python train.py --arch="conformer" --model="CTC audio transcriber" --dataset="read English sentences (LibriTTS-R)" --train_examples=15625 --input="waveform_16khz" --tokenizer="char" --vocab_size=32 --norm="layernorm" --activation="gelu" --mlp_ratio=4 --head_dim=48 --fused_qkv=true --qk_norm=true --layer_scale_init=1.0 --inner_norm=true --wave_strides=[5, 2, 2, 2, 2, 2] --subsampling=2 --layers=8 --width=160 --positions="sincos" --kernel_size=15 --init="torch_default" --residual_init="zero_last" --optimizer="soap" --beta2=0.999 --lr=0.0037 --beta1=0.95 --shampoo_beta=0.95 --eps=1e-08 --precondition_frequency=20 --max_precond_dim=1536 --one_sided=false --adamw_lr_other_params=0.00095 --grad_clip=0.5 --steps=4500 --batch_size=64 --epochs=18.4 --lr_schedule="cosine" --final_lr_fraction=0.1 --warmup_steps=130 --weight_decay=0.2 --adamw_weight_decay_other_params=0.01
Rows from block 2, named by matrix and row number. Rows with one number belong to one neuron. Each number is 128 + 32 x the weight over its row's rms, rounded and kept within 0 to 255. All counts start at 0. Numbers have three digits each. After the name is the row's rms in percent of the matrix's.
# fc1: second MLP up (model.blocks.2.mlp.fc1.weight, 640x160), inputs 0-79
# fc2: second MLP down (model.blocks.2.mlp.fc2.weight, 160x640, transposed), outputs 0-79
fc1.483 111:121101143120146124147099116099131115125191103135126188090139173170169104161120058068126127176192125113131138121139141183116135160116084126080106129121043126094113123105145180155123134099182125142148078115104158108101107154147072120156087123
fc2.483 121:134115146093131105134084143140105090145097137134132152123087106121116128096089181134124035189143124154105133105108100163135115124117137146131058120143164139149112111132146113099086145123152157056163124132154176138202119111128136061092078123
fc1.484 097:124228176106106116111166154094138113198132108174126133117187112138105113130109178137059128168102143127108142126105136107091067145104097079123099133144107091109040151126073156180113143124146157117172164113143072146126114164130099112111149137
fc2.484 104:165124150095150090145098149136154117146074085166144121150179133104158100131081096050164128112116127130189115050149156116185097176093170172116165158049087167079114188191121156132105113157177126128153119116116137113172089183135172123119137122
fc1.485 069:077149123113144139173134150147181094108205150139044132194081166145102149138140127084154040176158117184082142137080093095181062149143144138127137088111165120078154114181102201118128124103133119128213084096119120134140105139123129140149103179
fc2.485 070:118137105139130106087159165144063085117132139107133135135191113132127108142137053152118146066125083131098138129177171131082109069099097154151167124175165094106177174168144184090121148137070128168176149115087145161151083093171105131113173109
fc1.486 090:155163122146170148087037117170100087167150089113140104147148126126120120147129105123176143072089142119111120106139123186144127109112119133157098157123094161110146093113116131114128185164186119078121128105073110085166129079152172133132189098
fc2.486 095:061092148180086183098111174202157146143171154139104156179100073153183106105104144110163138181125117140110131076109167102161125149094127093179129159111167166108120157169118056152129153152103151099097177133113146111097157147137151100125086098
fc1.487 111:107126094119116104131123179131139174125139137131101145132129142162146138084139164136136110144158071132143113091129090125097119072130094157118101103114060154171178199032155146141152145151151136171154187142160203062112076082130142132147105134
fc2.487 117:173166140126109151166161077122155119146162115139139166110090172170141144191109132080119146087092118099154147099163188182095111167094135087132139142101120145158219160128087074017168051118103132111125147117167147145097123167095146140086138154
fc1.488 124:154123113121088124138096118167093117086162143078125125177151109110149137158119116078188151142128095111098153113177124112083105146102232120083207129107193170090125111095112099086117146138106131107100133148180107173169152151152118091105188093
fc2.488 111:120147113178142115157077096091117027112115134108124165127119075194086117116144157123104161094141099133189093122086121167172152123193102113148078141129145125135089093147113127138167127147125193148158166100079068081171090067149157135071087121
fc1.489 110:129131107119075122113137143100109130115139105112196144111153159121192145148154096113176131110119130121145088115067176087121168175124126086139115130134157103094149052144130083106125085073152210126119140183154124101081057108051169109138137187
fc2.489 110:151127142106097152100151148130142133174083080111094163125084096066122106129187086131096221135096104137159143087138154126109176081167157173129165153130131122093182143197044105117110143099107158113103131103139120130175157100207137212136089115
fc1.490 096:124143166119147137150193112128072133173097133126144164128115081135123161182085119127119116157133120050184075125137154123114085119162162091131178061117161198169118118115134113108112155163117178155074148142147151125125126142117122127132098121
fc2.490 102:132178121098102123093180142097120166150109111149098172127168146102111120111118089112087107120092108130136117168161151090075099132131147107153166174121116134059131145142106088135154135114156115158147145156094219089107125083189144108136165171
fc1.491 094:094132117138083136116120123120127084138140149105181119149174094170109099135092102144149102098071103209119111083135103126186101169076096111123140149155143141159186200091112164102144068066131157132143092140149154175104123171122124072132111082
fc2.491 096:098121168180100135091134107090155131211159121131167151203132146144138121160141117140106102110044114172136114169097138088125097144179103101114136100140126133125086085143105136122080149063139164103129149140115188121102087156101125096120191093
fc1.492 103:073141149136098136161094093081105138129129182105121117088183093160101144172115140101129115084132147089165104144103130109111101111151102115153190068100120156086164158154095114203142104122128171148194140229154124140145126106112123136136192182
fc2.492 109:091145126128107164188109155122139161100165115168091139115093122167161151118116193117098127118106126110108157161093184089111183190088157171169142089163137105164164095136125152175100082163118145150113146114107129140171135139135085077108083127
fc1.493 095:138145138097130129164128159179107124092129128171131047131090120118153138148112127165072074122112160118105126098181122104169144094192064130165123140112091142106159166138096125126156128124153195170112147168135109151105137148115107081171135087
fc2.493 103:115113116113121038071150126155117096156102107157110069158130127158094151113176125109140133113078112117199084097158120153111136144105150140115137155156068126150082110120159101129162140209178166135098120134143125162149108155151197054115118168
fc1.494 093:139142128107079132069074124134133108192121131137103121081086118081173139133142086115149161100143134176086050165136140172121144184148146156134118146120142090078131063141101163157161132091120145087117084182118085093068124153184158061157116143
fc2.494 085:141065162103125100110121153139135169130136164144157159136110133148072116119136069117112091094105151155157107177074154096175134093130131120184142035177146124120153142107119185093102171125093103105118153100157145185134166163120144096098088097
fc1.495 111:128121136168094093149106174152106105069113083164145145133053117111154149173098183140142150097099143118121152135082140150128099127109138075109116116095103095116170149087117143147166115142137098117223114168144153072134053143128124096152103142
fc2.495 105:112120123115187139097125139050097102162173128067134175120128100083136116101172170174106110111161096190110127154147158132150140138100116138134107151115127121219118133098176063145096138174131131144112132070170090090086065137131179138103125184
fc1.496 106:145152137126130156132123146143110129145158148170148120110068187119072152154194057139082069139207121136084112091157076131146142141109117096148109115156153172124207120189118118165168136171168147164100147113092107126139177126078078161194108149
fc2.496 103:141040106128107139152111140105109134055190158116115105079148130118126117163136192111150183164149098126057149104195125214156130092157126129093158119073107106139105118105163178131103144102095090078144151095166156080101082136162121114087117137
fc1.497 106:174169111096199158088170135103152170163105118065131156100126128101141106120142141177100058081141135131079087185103114123132112178126128146177139101140147118154104109157165084141076130108107083170133139143157147134196155087118165120145144126
fc2.497 108:151084115108166147105143097130143060105133093152127161120094102134109135095142158188146082112140143081221075148094149129124103123147142097116096203197113141175176154109134108178166077120165128140115149120096054092107127124102100160148098033
fc1.498 124:119161103142113061137126212158175151111082146108133182189130159088136164089091184143195137133085127114111156145096105162106037152106116132178126157079168113138150143100097155147119174097058175090102142144111112118089048124122125107130166159
fc2.498 121:117140154140107116154159148177160193097174157064125125226107158106138081119163140171183140146099059136097170156166112171107084150113105114117099091113103101096175095102127167155134173061134124071146153120086111160143147141065138094159091155
fc1.499 106:150097106130167107144200115117133136117189141138066113127128096150122180098100139136059123103085124138104129130103149047102126127075138080141122124133155140111134154070104130135059119072105117096187160135107075153111141071145161087108155136
fc2.499 108:135088133144169069108161104099134177166154164091138139106068136117169191114122172146176204134096124095094137114119123179057184119163080121120090103116087132148090137152101160155123134103048150048101167131173090084133091145146161130120132135
fc1.500 074:097106120130105095134134136124099154098147110135102143163118089147090141155162128080058075088196121203114106134080144109151123100169142183120122116107111125153079077053178131164095110142146146065125164123152090140143111186115138170076115155
fc2.500 054:196121146150189103080075102101155114197099191120140094108108094120156091108094135134163197148103083154159139176127156138123150105121136113117130060159158187101186118160106152127144123096099154165106152183087165140098157172142142081164142094
fc1.501 112:108118162123205151100134123165137150154094138129125079142114107100139131100166095064170117120089132146047143119144112091089152084104086080204197077132148149173075102101115143126147135129149066158136124131098166111146117116121146155139063122
fc2.501 105:147160103102117084133116142091116141164130107138166191154130094106076140102159123119066045074139111116251200140121128132185120144084178119082060083112164167143093096141179168127136118141091146060097110151134167164125115098133150186084142181
fc1.502 086:195117161113065144114125135134132097178079153176117107177084142123151144145171117140137127052065148102073081140174129125176127190129164158147159152147104165079160139136115152105112160166117119121083095143150108195067124186182186153087136100
fc2.502 088:148149175112108113175163152109149158130121156100118114151099093150114106129064113081116103131203143177124170102115143103092138136079180117133122113123109122185127206164174117144150102098151097083112107120136193100109137036161117113147085132
fc1.503 096:060117126128144158080156159130086141149084125110126123117167173106085176153110158165184132074089121108148115075167143116104121102153181131153118099187172133132186074135119132074148048152101186116147129135160124124128151120130122099157115168
fc2.503 108:114103110073122124060148160137131091153087143106131134107135135207093131108082034190100133109114180199155134110111090143157116115178102115154100075140145151171134105171093137180089098170148189117124155168113128207142120129152139140104130086
fc1.504 104:134161111098126196118096128101160158141162124115130110082123087092119100139124142201156085129191115162075155122174091064046137215120144079127101146142079159134098183103130079101074159115088120177166099140106142155100147131099127163121151098
fc2.504 103:106111117099126150163123116073094117126127146145145060109130095171064072115114098121125120129136182165171136071128169157155173152188096132105114082148175134177102053109185182088148099128128157181164129099172078122147156125139120118132132147
fc1.505 091:117150167125091161121098116155117138121064140087138091115080095112066158108180091114123083117135149111138112129197033164136118119135141119176144181164136146084135147136144147176094084146132109136091090064113136131116123135160161114159134138
fc2.505 093:123150138109172115104131107162106127090136098160127085085146158143169107085090145144098130107129170154150135194144168147179141136163158131114102103065162080073104146078153184119150106179122178098130113135100159158082159101116171101193127121
fc1.506 084:120117110117103130086152181076172178157134203066107174134062158148095189201064148063115155066115075106099167126182078123139086114102103133128099144144161159109127115140112162105135131023148181166127144097100148124131092101144103182138118161
fc2.506 089:121147098115102095091114170086119075059113154175136120134141111114106153146140080112098079190160127153158110121129111112129139117134133111196098092094089141120141195109185122146073185092181133123116122127165106124110140107109140155075147139
fc1.507 091:139114184158097113114147091140141088156106111127105107127143148116180119134106090089153132217157142129132124087195126112077124137091103111127094092078112159124194199123069156122145151163134061140069166157162154117100203142088173111152154126
fc2.507 096:087130120154131194132142135123133090080158116130183124073112137120132120143177118147117064156139139128113116144123116034076100191069175126149124166162126144174123205128096136072110141097172120176116145107169105082104185041142094165150089096
fc1.508 115:154130139189134144115127116082128145129093125073064162097137118067193114188116086068187141156107173099128135126171122136062198151081119151128132091138144100054091145132137124141113111133093128125141136121140140136160108124147154077133158141
fc2.508 117:131094152118138155113192104117206110136176178138176082124084151185164082223160092153117127166101116115096135140140125172068160101136074139090171179124133140168131104140099128136110106111155136126118112121085169094102153118062120114120147162
fc1.509 094:075165116164136168085152136116159119077175160112131081099059158134068130214113122185132104133094102116139127127138045112152099069136142141148124138186130149182145174109111142138126105098117134181131127105152114134130129074133120131105080126
fc2.509 097:069127083053152123142147182101144127135132115162121179126112119127132163079085104139154117104142133127136064109125089175153126125166117095141161120104086180128118142142117114145164155099204107091169131131183110131174154129091055118175095154
fc1.510 118:099112116104100150010168079150142151176197117120119095209161119093175132119096162137147094115131067103151103073116125155111166136181152116101104170164138191133127157097128175116090133171125124080159128148139150082106123149125186141119158138
fc2.510 115:162176110148109194085142178124061107092103120168127162143114162119142055137139102132078156114143138140161075145177180090122151091065125143128142139194117114122139103125105092091079142108126086112100117078034086160169114073083095092129148193
fc1.511 095:093158179092101133147087167103164151074098076129082051173171160162146095117158138116138136146116072114190066134136148193110131124156156140191173138156101174092145144108129154140156131136079135155113146157145126125123200116128116088107149084
fc2.511 099:096114102125072093156095114114116166116131171153153125126149146124147145100068190126169104126170108204065120134170052143146130107142064072098134077035093129166152070136142125131124105141131094202112139119150160185138097136127171118141110132
fc1.512 117:149156188111172093116124099154118148115162128207141104148083078170169169113090128139147159110108110138097141119118125076107152099142103164095191061128129166103128130160186153118167125146134147155084090101105104147152181115163125093106170173
fc2.512 119:102129128093094161135140160112113053085106152153151108095133123139094099107118079103110132151184131157128113080165171106182109111108107140108065134129103141133128139145080132093123109126146167162191125090140151127072203109164167090181106096
fc1.513 091:091145163121202116133093131150076153142136126065084111160165139177178131119144171153101076121162083106173157038131169174097150081124087122175177107123122162168142117111114112157158129155051120160109110116114192100154094127163167134088094131
fc2.513 092:133148122123155133184127159088106047138125068165180169128097091125114101140120135105134164125073170147139159171085148141101155155079157138151075140098095103109096036134159113130136147146108184143097160143184120125072103106077143135182157156
fc1.514 110:129133134166125077152119150119105155159137121159104151133063173131057171180128134087128154150142147182077048100112124130096125167139159059164126141202184136113102080158105171165165161077056127088186157116082129198140111168126126099147111122
fc2.514 105:133060105140144124123112116116124101123122129159136112161123095109148148135130128123114194113153137074157157077165172121156180035166142121144177123091198128141130115070144155062174130134166120136159174113137178131075112140105073156135132098
fc1.515 099:110189092158124145143178156128133191124100124215068165081118129128111149163150112148134143098052114114159139068081108095116143139180151120154156150174175106094105135126142128139077093100119146130156053133077164052134072100182157181141144101
fc2.515 110:193122124128144120170125127133063070114092110166085152064127134204103130127173111108114216131131192104106120126082108119061153138125084122154126092149141093144161164098112082193107139095149102141105108120159094168145150087143180102138151167
fc1.516 103:146102159136061115115119110058147136130153154102174124105089153154108129115143159150110122137114180088102148069143135103122119113185109102110135139166093100145094157191113107090043111114065107138115149119111124144160178088133162135129100162
fc2.516 108:169173058143078154137187154125118142101149131131125136185077132048181138108121134148062124120095124141113121095089116132082102080111117164108088155126136097137181153117109128114133091119109177225125162113116116092076138140194093106108151158
fc1.517 104:152182192145144181100096136221075099096140111169150150111104104135103130125149133144146156094177140128113074087143104128121138123152149163107088121116112153199155152176167070135138130128107171124155145133196163138094139046185109149113134169
fc2.517 103:086091155159118114192074116080120089171108068121156075126135131112101153088121147133148120150215123111096141187084092124080149172074096126129152166109189146085078153139168073133139156120127124196151130159189137209113150156159129155098159083
fc1.518 090:095085183147174136106086179107162120085166154180121187156100114121133129115112098122113176128150117086091115073164106034179125161158157082113144102096131144105141135189106128138087109094124053165138100101167127161183157126137144119137133110
fc2.518 091:074078092091118128130122124160113101125128216153145101155117151094180120138092104116172104138177097118136127097109146106151124102164141049145162085175187117160130105172104133133157092081170159109144136118158120174054112127132093155076121100
fc1.519 096:126145129149146094167072111079085131132191132157101161169115164116129120143101161148090121112160157091108114136117124115121111144154133124080106089107112107180171135110153095124083104089053159185199122104120146145094101105092156148134147034
fc2.519 097:124107149160075135153148153120185133112125123119095107194121091133103134106129138164174119150122171119138103109135139151124176161121160167214126094100121153143090164103108171132095187148169150120077140103109116067145109124141103127164118177
fc1.520 103:111178103079087149150078136075120133131212117138110117086182121140085063144113145081116151167110173135113137091081131170136164139130104172122153070130129107172133089154119158100109128160115148085126186116136165120127120110090089150092111106
fc2.520 110:119141081154135105147100136171113103101155150099165165112155107101143031192179153104142151144117131136083121084135094166104185144092192081137135135118088170103153106173147195124103132183097163112123124119111156127130067153140114113077117115
fc1.521 121:134117079148125159132166131101130162125177166116102174144094143122174112100154111126132159125146154143139184136112123134077168157076125075082152167069111173131103074108124149080084174131119155161123123124096150111180131083145086159107101159
fc2.521 117:126095149179090171080148139126181112120111151101127113159120166080120144130165121169175093148141187086141136138118083135094127146141104068115137142132136170168109127144173158122105181159122095128063136178119118129114097102094097082095106096
fc1.522 103:125195134141122189137162156138139103144093107134121153111124104061130097140073102122156117100088086129102165176135103171118111140135148102111137154170148198111120129130120126114112121177127122035161161144111081139136116113106094080131099150
fc2.522 101:149104158167217080066081113095148058098142129152123109108147119174149141091172102149120149138093196144101099112128186111092153119123079131119142102144105152194153111144150156101154116171152122122172164135126127155093105091071088189089077133
fc1.523 108:136101129117159126070102146117103112119116108110066096158090140160182126070103136142147125149155133111112150005150154118142134101141122110130114178135133173127168189159157140134133161181142099115100143099142142093151155110114138141132094127
fc2.523 106:176126094119103143155128064115097147068124139080164148103085219128099155159142131140093108107120139144134093104176112168180137138116102096175157123118101099126118055110197193092158121088141080092102194134142103142111193165095164094171099156
fc1.524 084:152204115176115103084158171200152167149075100089134163087136124110056114121127174131165161082118131097099175149139172164116000142139119123089150132100196177141144128032066180164167155108099134124096137175146104150114077085151103098088156151
fc2.524 088:127131164126106114140095199199107087124128138150162154103120170152159170089108155144145157115150114155099174099162074149094111169116137129100163139101099154081158079077152086144082158085143109105193104102120080155157087134171148175168117068
fc1.525 123:118190130181156112142078135086133132149078128139081090063103110113131113160142071141118142102105122101165104094114155156156103064138105139181073135177166171113175122160131127102112126162084154127122135120130162136149167116136155138134159140
fc2.525 121:150150081114099115186140160163162126114127107110114135121134156109167126177122077113122122186149139133111088176133094087136099115077107131180171113145136155169147138142163115145104129120099157107136061099117142163081116159108129095072164211
fc1.526 094:162061063130129126130144085130122135171128136116157183071139097116107120115126112185116106159164124099106151110122074188113166086049090130144164131150103174066176096122089187152131119136107130120058116091132142130102105168088163108130121116
fc2.526 097:106127153099142109140089095145071169155153134096139110109135167129153134103108119142180176133122080133116198149142096156159078138106123169138121104064169150127127127147115097189140103129112171084118084102122167162133055116165167129145113138
fc1.527 093:138141151141111116139190091105149114117163123141112138122147119116199093151154122078112138116124070148108148117086070134116134111063083135119103132129087148180172080186199132129116135112065135123088175159101148139153169088144158119100085139
fc2.527 098:148116106166102162117150121147153115143148165067125104138135130105083121172191185109182129136095150139127108036100126138123176193129097159146110100132168141079122106092114044090157162135136150117148222098134159148056131123098112125065091118
fc1.528 086:107115128134127117132123145131139075134083168091086165127132078131160157121146120142148141125165100171094129075061054083093089154054061168159143172111069125111121151104087121081111069135175149132094141155158157083138064188126124081127186114
fc2.528 088:139160100086109109109139144110146064091140090146169186208131159086155110149168054120108131144132108108114148098110138160121170070107138207173132133089128057192100144209148096147094152098130149168103050101136152120171105175171123127139121153
fc1.529 117:133120170092076095125089164131126176126139120134124142124129082149102139109163139153137114194117174127120115164158131082083126132100095132171156179110189172176066213084178122129111123110129060211112158155116100104114157070129123125130133104
fc2.529 127:076111167109206137137135096119216086193131116124125129110156072113140088135143101081165183072169143147119125115131167146139155096153103147122095127106113180114080161193092037102121105142124117107142091053118156134078170143113154138112149158
fc1.530 108:143129065125040138083202129143109158155116169166169091129083128119088134136169121169163160167130106123105126069150169137109108121162129147163126103097113112104165120112130113129126204053121123088213120118135157073106115053114145122142164126
fc2.530 107:128097139137059150121131128090108146137142125112125129177098138160081130172206150130103132111152136085109151118137116143130152048134146092114191115147118140101118091100116110123112136125144168132160141096124099140145137137124169128180106107
fc1.531 089:122156189101101115071141163108086097133122163156090112100141171131135125108150134156121107190133135115108054128198119112165109117155134100168130081037125162117134160197136128018143109152140107136113138122097112155137161087162128092147135170
fc2.531 089:115120130095078158043128097110146173115084134101133104133108078075133159128122166100151117148146123156189151128116100122064155081080167126125124171185063107132137124096128109150183164147119126142127079124183155091133142103134103166185167126
fc1.532 119:142152115137096189134106138099136112095127051084071102125109142071057129182145151111111083102107153176129178131156135105089167151099110064145139142181189112067100084147151137129141143138130125114118107099113126184103131125108162148109163164
fc2.532 100:077157127088114131104128152140085161103141101083128175186113171140074106126161182125113149108130141157120159138132185150094145028073161081103149047161114145097058077169191142131103130188096172084123152112115103184123092140112125113088118129
fc1.533 100:090152131141144170164160093132114099067123139117166111159159088119173184144086139155117090154081153098134134080156113116126073130096165099139143151158144140120073055094125121134141091041087165129142132101142151169143111111137133140084150163
fc2.533 099:151157158145148155161105148170103105059119061127127167089162136119149107171104103095154124153113114188117136128104118107116180173070136149163165089143123141105131154106031121150143115152163129113129157168097141086158153164130155095130139111
fc1.534 078:176083141162101127166135088170150159122135177119107139123140108163093140099127113075100170112122108184151144137077122122141091071195136159121158110065081115140122104105149129111132154136139143145147175124124112199163085196090132157126136155
fc2.534 053:052093096098140099156141181050141105167126065103141161170117170107121102166137164104117093128118146091087167097097113098161130173074110148108101098099170136147179088140129158155162102172113129128079117125095153059113158117106129109138087060
fc1.535 109:068140173084115157118159095124101145100177116112112162087103129082095178071122107127097137197161152142101152141181069091133148098135051187116097141128119155168150122192156130076135100149119097167096126142093133138152111042115141124112109153
fc2.535 097:176079138146110084120110108113105173135164181139088086145148145126135109092133132114126072088187111154160130132150133140139100118078164098153144095134101135114179173135076153111114113104120148166106090104153160076114130160100163149127189098
fc1.536 105:110134126087101135087132128141156089158173153095150162129142146113175154210089153145121083089103141119136122124131058145162135077170142148168158182116096150104148147138082145062185114150111165058138113189165131164091136122199118167145204115
fc2.536 105:131098134170079149119130142067115165114096048133104089149132150093150077090101136124167103144101143128133112141149121172083113213161148131138118059166146113152155090137144167064097137157097128230163093104158139069113145156135139108122133157
fc1.537 088:160136103072059149153161197156083110171148105151123122192153154114119135167102144154138112128103133136161142175132120111179075133197118165114099144139111157117161122180082097126145090070130151203125140155154144119162140071157078067149127088
fc2.537 093:167158140084153117141099174102126147093135218083130084192104104143142088138062088146080125137113163175071132123119173139080105176146137103171144106100119111150093131141147131102155110194114103126142172129158175100089084082107155106169119190
fc1.538 103:102201133196136117072116152196147059067141092141151135116172122127164128132170175195060159139113202077056104142143166152126132105101177170136167126138079138113099125091112156179128141127123133107099126118174165132170142090101110144122135076
fc2.538 114:134139143156124162057105148120101159104179121092103122112111129090122081120126116115064075120189112125151126168140114099127149118064117139103177125108119069135148127115109137144128137113136135144148078148093157122147067139112128079217093096
fc1.539 100:095160128044137122138097091131137078148136128142110131151108137121137123118132076123125146137125169132147140154093152220164126124146126106134120136175156095132131150164158168145117127128105181132175149202111164162094128102116108181033054114
fc2.539 095:108110153192105129117102152157145109112142125155112131127104086121142152167156172152129113141100109093160118179125167155131096072099077070152113089129127088144106151123110125106140072172113131193107124060180159174094115170074083172135109072
fc1.540 092:138072149090138106115199168161168132143115168157151120199082156176117129123129144103172077114166139065082099090148139166071149110120077158124127096176122113146146105145147096158109131094113161099146124177098107163127080090132117137131120183
fc2.540 094:133123181224098143099125127187131135109146121145155111175109136106137124130088158085211201161117096139074126128096142118099139107119138132110197131115133133096136103193094104122157121133128180058149161087127127158095109131147113079127165104
fc1.541 086:109107136117120137104174118148156116131125194121151119194121136116163143128122149115115088162156145106146148119175084083127143125108143085080150106104118126097192103073111134147094154139182153186194129086079165070136136105172137205093089161
fc2.541 089:144147117076121103133091088155142124162133110163095138088069185190161131141091089119192133076103180171110179143122128127207139116111152143119066149152100136124111148193151109102149108119059104073146098166106131132060069096068140117133195098
fc1.542 108:147165103103096101097106060117124077123167077136131080141129126121148164162103097104105098137127197108096142016099149118077137138140111125163151163152135132161085081215201110120129175121104147127101149131113119106130162156110183094109099153
fc2.542 106:170114084114153167134123127106102127125109140097131165145047069124133114178191174140131118091164082141136108126114089193110131100120144151172109153179107133123135174120106067106090099086123173121101144114144070206107120071102160178148114119
fc1.543 104:124158102109148105158121132151152131128088124168097111083109121148163144106114085119118115072165105166143136050101121092192159119088168108082133157111172120148144109137097082103108135079132113162160103113128099180059103076166124146154098067
fc2.543 101:125108150187106122122096155131193147103073139071120169150168143099133110118140129150116087156045148139171166135183182124099107101126124061111097151113115174110131120076112184123149179136086141166120082110150119128171097109166077103108061158
fc1.544 080:083107174134178137162148101192119147235182109126119105108089115105119119153103138155129126087107174140116085053186056078134113161140115137088138114126143117129124103127119129126198146106156103095119132183144139133154132127123122127176136071
fc2.544 087:136097113119107113029174153134069148157140103118117122170110086169140099141120096085142094096118185144209150130126120132085085190156145109168125111214175155115169097153155146091103070171081097110169129126094140118150104094136134177123132112
fc1.545 095:170127121145101147118059116166145128139113118128159129103125139151143059147132129112100140122146121135138149070167099139173151150131123122114141134090078171156141171117117147116099164096126125184199081114151156053141075153178099168107075125
fc2.545 100:186114127136154155101113110149101098092052175129129086113090135132211137132136138113108164143142070097137130174179090156170162148122153130057191090028128128147145089155150098085066151131111094179099126124149086141147140123098140134060171125
fc1.546 095:072106094127163134108117092125101105146150151107132143127161139139106175138113130096174144223106172119090185093104084144120116128125099172078163206149064072129134103102107133082099155153155146116153147187116107157182122146123137085113133148
fc2.546 103:132187062116111130080150092140152143103124182138202131067107122134152135157164136158133127115143066115058128139183073104151092138133145168127142123067135122190084150130127142130148122153198098109067113115092084145129141144128134112106123086
fc1.547 096:141125054150121133118126153178139138158074099126086130043069101154159124130056145179114130121107124134127153111071147122128122142108136108111117149171019128132147097165143176101202084146127191110111131143093127079169178144123109104121100119
fc2.547 108:130164119167118094118103119167108128162155082125125117114117079138107114098150153115096159114109117148145069189190160183090199067137148130114143145163171072131166093091060120151108125133051102140084116109163172104145073124130173073113143162
fc1.548 101:159157088075118191106163166084123208123141084123109114074159110152077148163163141137113096134107175118093090129055099133128120097115138125067098173151115129201148109107114131124124157112112097121088153168159087202194159061141179151132109186
fc2.548 099:115123172098115130136067145146107132071110150123127116129102135146121178127144138113177086138119151117179138210118111181142078150160120098169113160152132109121128152184110109086101100109161147095118099104154109059080086186105159148096134101
fc1.549 107:114135149144086125165160199107137089077148111124129070090098066149117153137168114190114124103087101152125107139067080113097101103086136091168087139134182139141166149144104159094157138100108122147142139115107144158142118113158169094131126129
fc2.549 111:107116087118097149127178122122133127135150184131157134096142123126077105153091119129150066117110166113155090160195122127124125085142081158155169162130141148103086151122140150168069176118188098117131139131177132139197147094086164129124139105
fc1.550 055:129090093114141075154060099127158152104164105111115137159188113082138102167181173136109133071160115179111082176077124121125142066114160142109042104053134092145102107060132133122149104120172138139097133129168130130103122168135157176182117075
fc2.550 049:151139157165133113130182110100122070133099125189092141159103120108162119096072091154147138159168138102136135116148140115120127187152103147100192116213087143072128120140141129158135139125128163122148148152116094103125099191080126115068150157
fc1.551 095:118122134157186063127129178151063143072083103130131082152108131112147144155101121136119088173165082090105066114098083158105121126141097174187192131135169100110092142124150078118155155076140079082160134134133167095116074113207091137113177131
fc2.551 099:116142096104114090159098196076105168132172130156126087153104134180149084148133089113139147109116116146123131128105180094125171136193101094184142084130083051135179159097108062137148153181135154215089092099149111087146132155116082127146104096
fc1.552 104:166125073140084172129125140136127146116179084177108112120083072189102129177071152172190084178085125157145075129168131138154095174157108178169144130177169161080103156196115088107051123143094128141147112077153124115141146122136168156128086076
fc2.552 108:136180136142167123135107142132109094153141141155114127020116037111127088112107104044170156162143155140074112133122110194129141121153110140145090122156154115117154146155160092096123139181110152130149098142099089161108159066120190104085204127
fc1.553 106:140153116151175124138138097165152137156035117129114141121119126144113155082137139139147076195070164075125128088135145105146174145156046179110170113111198144177105111138087181106149112102069156124165081076191109125133145110094070116086080155
fc2.553 109:134139135105150151115116084108133182120170104070134181185158055149130153104142140138117146144104118107099165106116152108149191101138064141136118126132081137109146102123066139118158170148120114124140130100121138169145164125116076085164074184
fc1.554 059:110053148087115125173087073143148125136154141123071159146150107170119121106144127101135146142161117161177108153108144035146130092153152168119094119107113175119194098084167141126129134134146122119103167146128145093124083206151163105103104156
fc2.554 045:148133124179108097127138136112141108167151089136159123151109155071139130171097088079115152092145198128097158080142080163081157130138141090122171154149135058132030137074110132123159119109181108129152082106106125114137165083105196165158119143
fc1.555 087:130086160153167174123150177161104118079089091129147145078154141096101170105094190148145131071090133094140105177182138174151138111087147163082113126102154124150144136078100091133139130127114108169149156141050179132123112101134139137147175167
fc2.555 093:121150107142112095135109128148111096141119137147160152107102122109173193058068085138077135138151134136169107134107103133104071202120212160144092149097156166109137128099137076138093114122116132166042125113179193117129107121078122113144116133
fc1.556 111:149181112132083179159140160116098103161115164110121175116131185173147164144167098048118116154130137077135157094154099133153127136079121193185129164163177096040070139068155098120079127086135102108154105168125081174172121163132149162158153114
fc2.556 101:195142100173158087093110129143082133126123120151111090095190183117158167119139068102102082113086157140121158110117207108087092097155156094061143107161143087147143128125130181088209137107139161157126099169133136111136153142124098091110211119
fc1.557 098:104074179115174192098142104112123134168134126147149174180140161090149105103138090142124101125132138107082144154131118186053104165173130145092099166147115117123172109112177120078102133117125166160116097120158146127125046104134094176112128123
fc2.557 096:140093179114132160128114140108152089139167154113144124099121090090107096102147178130131154126197106163147104172091146142153112103170175109116136084172168197147101075071195182128120126157109145153075143157095077156142088127056067089097113116
fc1.558 101:090169136072139095162126136071109123126069110084098133151137129162122125137180108113179104140145115132159157078168095059153157099091094166098143177094117174106142094149109123100150064115142069111101141117133096107203173083154106120160142126
fc2.558 103:144096199143084194106079136189135076170085164085109064107147077096139099152080150115096157139128164104110170153128110190097143124168183131089149187130171132134118089095141180105150175133083101124096138144074109148119108077110092111116115150
fc1.559 123:107174149122134112130050152153156131103130146180187109174162081068208125181130134142113164116069131149096112154146175111123118123081049169129164122080188099130085093119159087138118103152144144111113095164152074067115146145117117117122132063
fc2.559 122:101095126114116096115070168140055180146137141126147155118184125077109109160163122167153086152137133177099152095153054127157105186120187103100162132131167192117191095125094080123134103075157092147116130099114129079115156098104171188142147163
fc1.560 078:133108093142121103100169124117098162118092092077122121101141141199098133160071156116082191106129227142161127146126088118115104075132055138118142155138143143144082117106089156179096084059151148169139097141116098121146098160176060152147101136
fc2.560 076:156134126123118132100117152157151156160100099169132102091108108091142156098153083094108068167164089118108095148091140093103112122062204144124056098127115161136089104178099114113153150241142107115160116168166110144148084129143165091120138144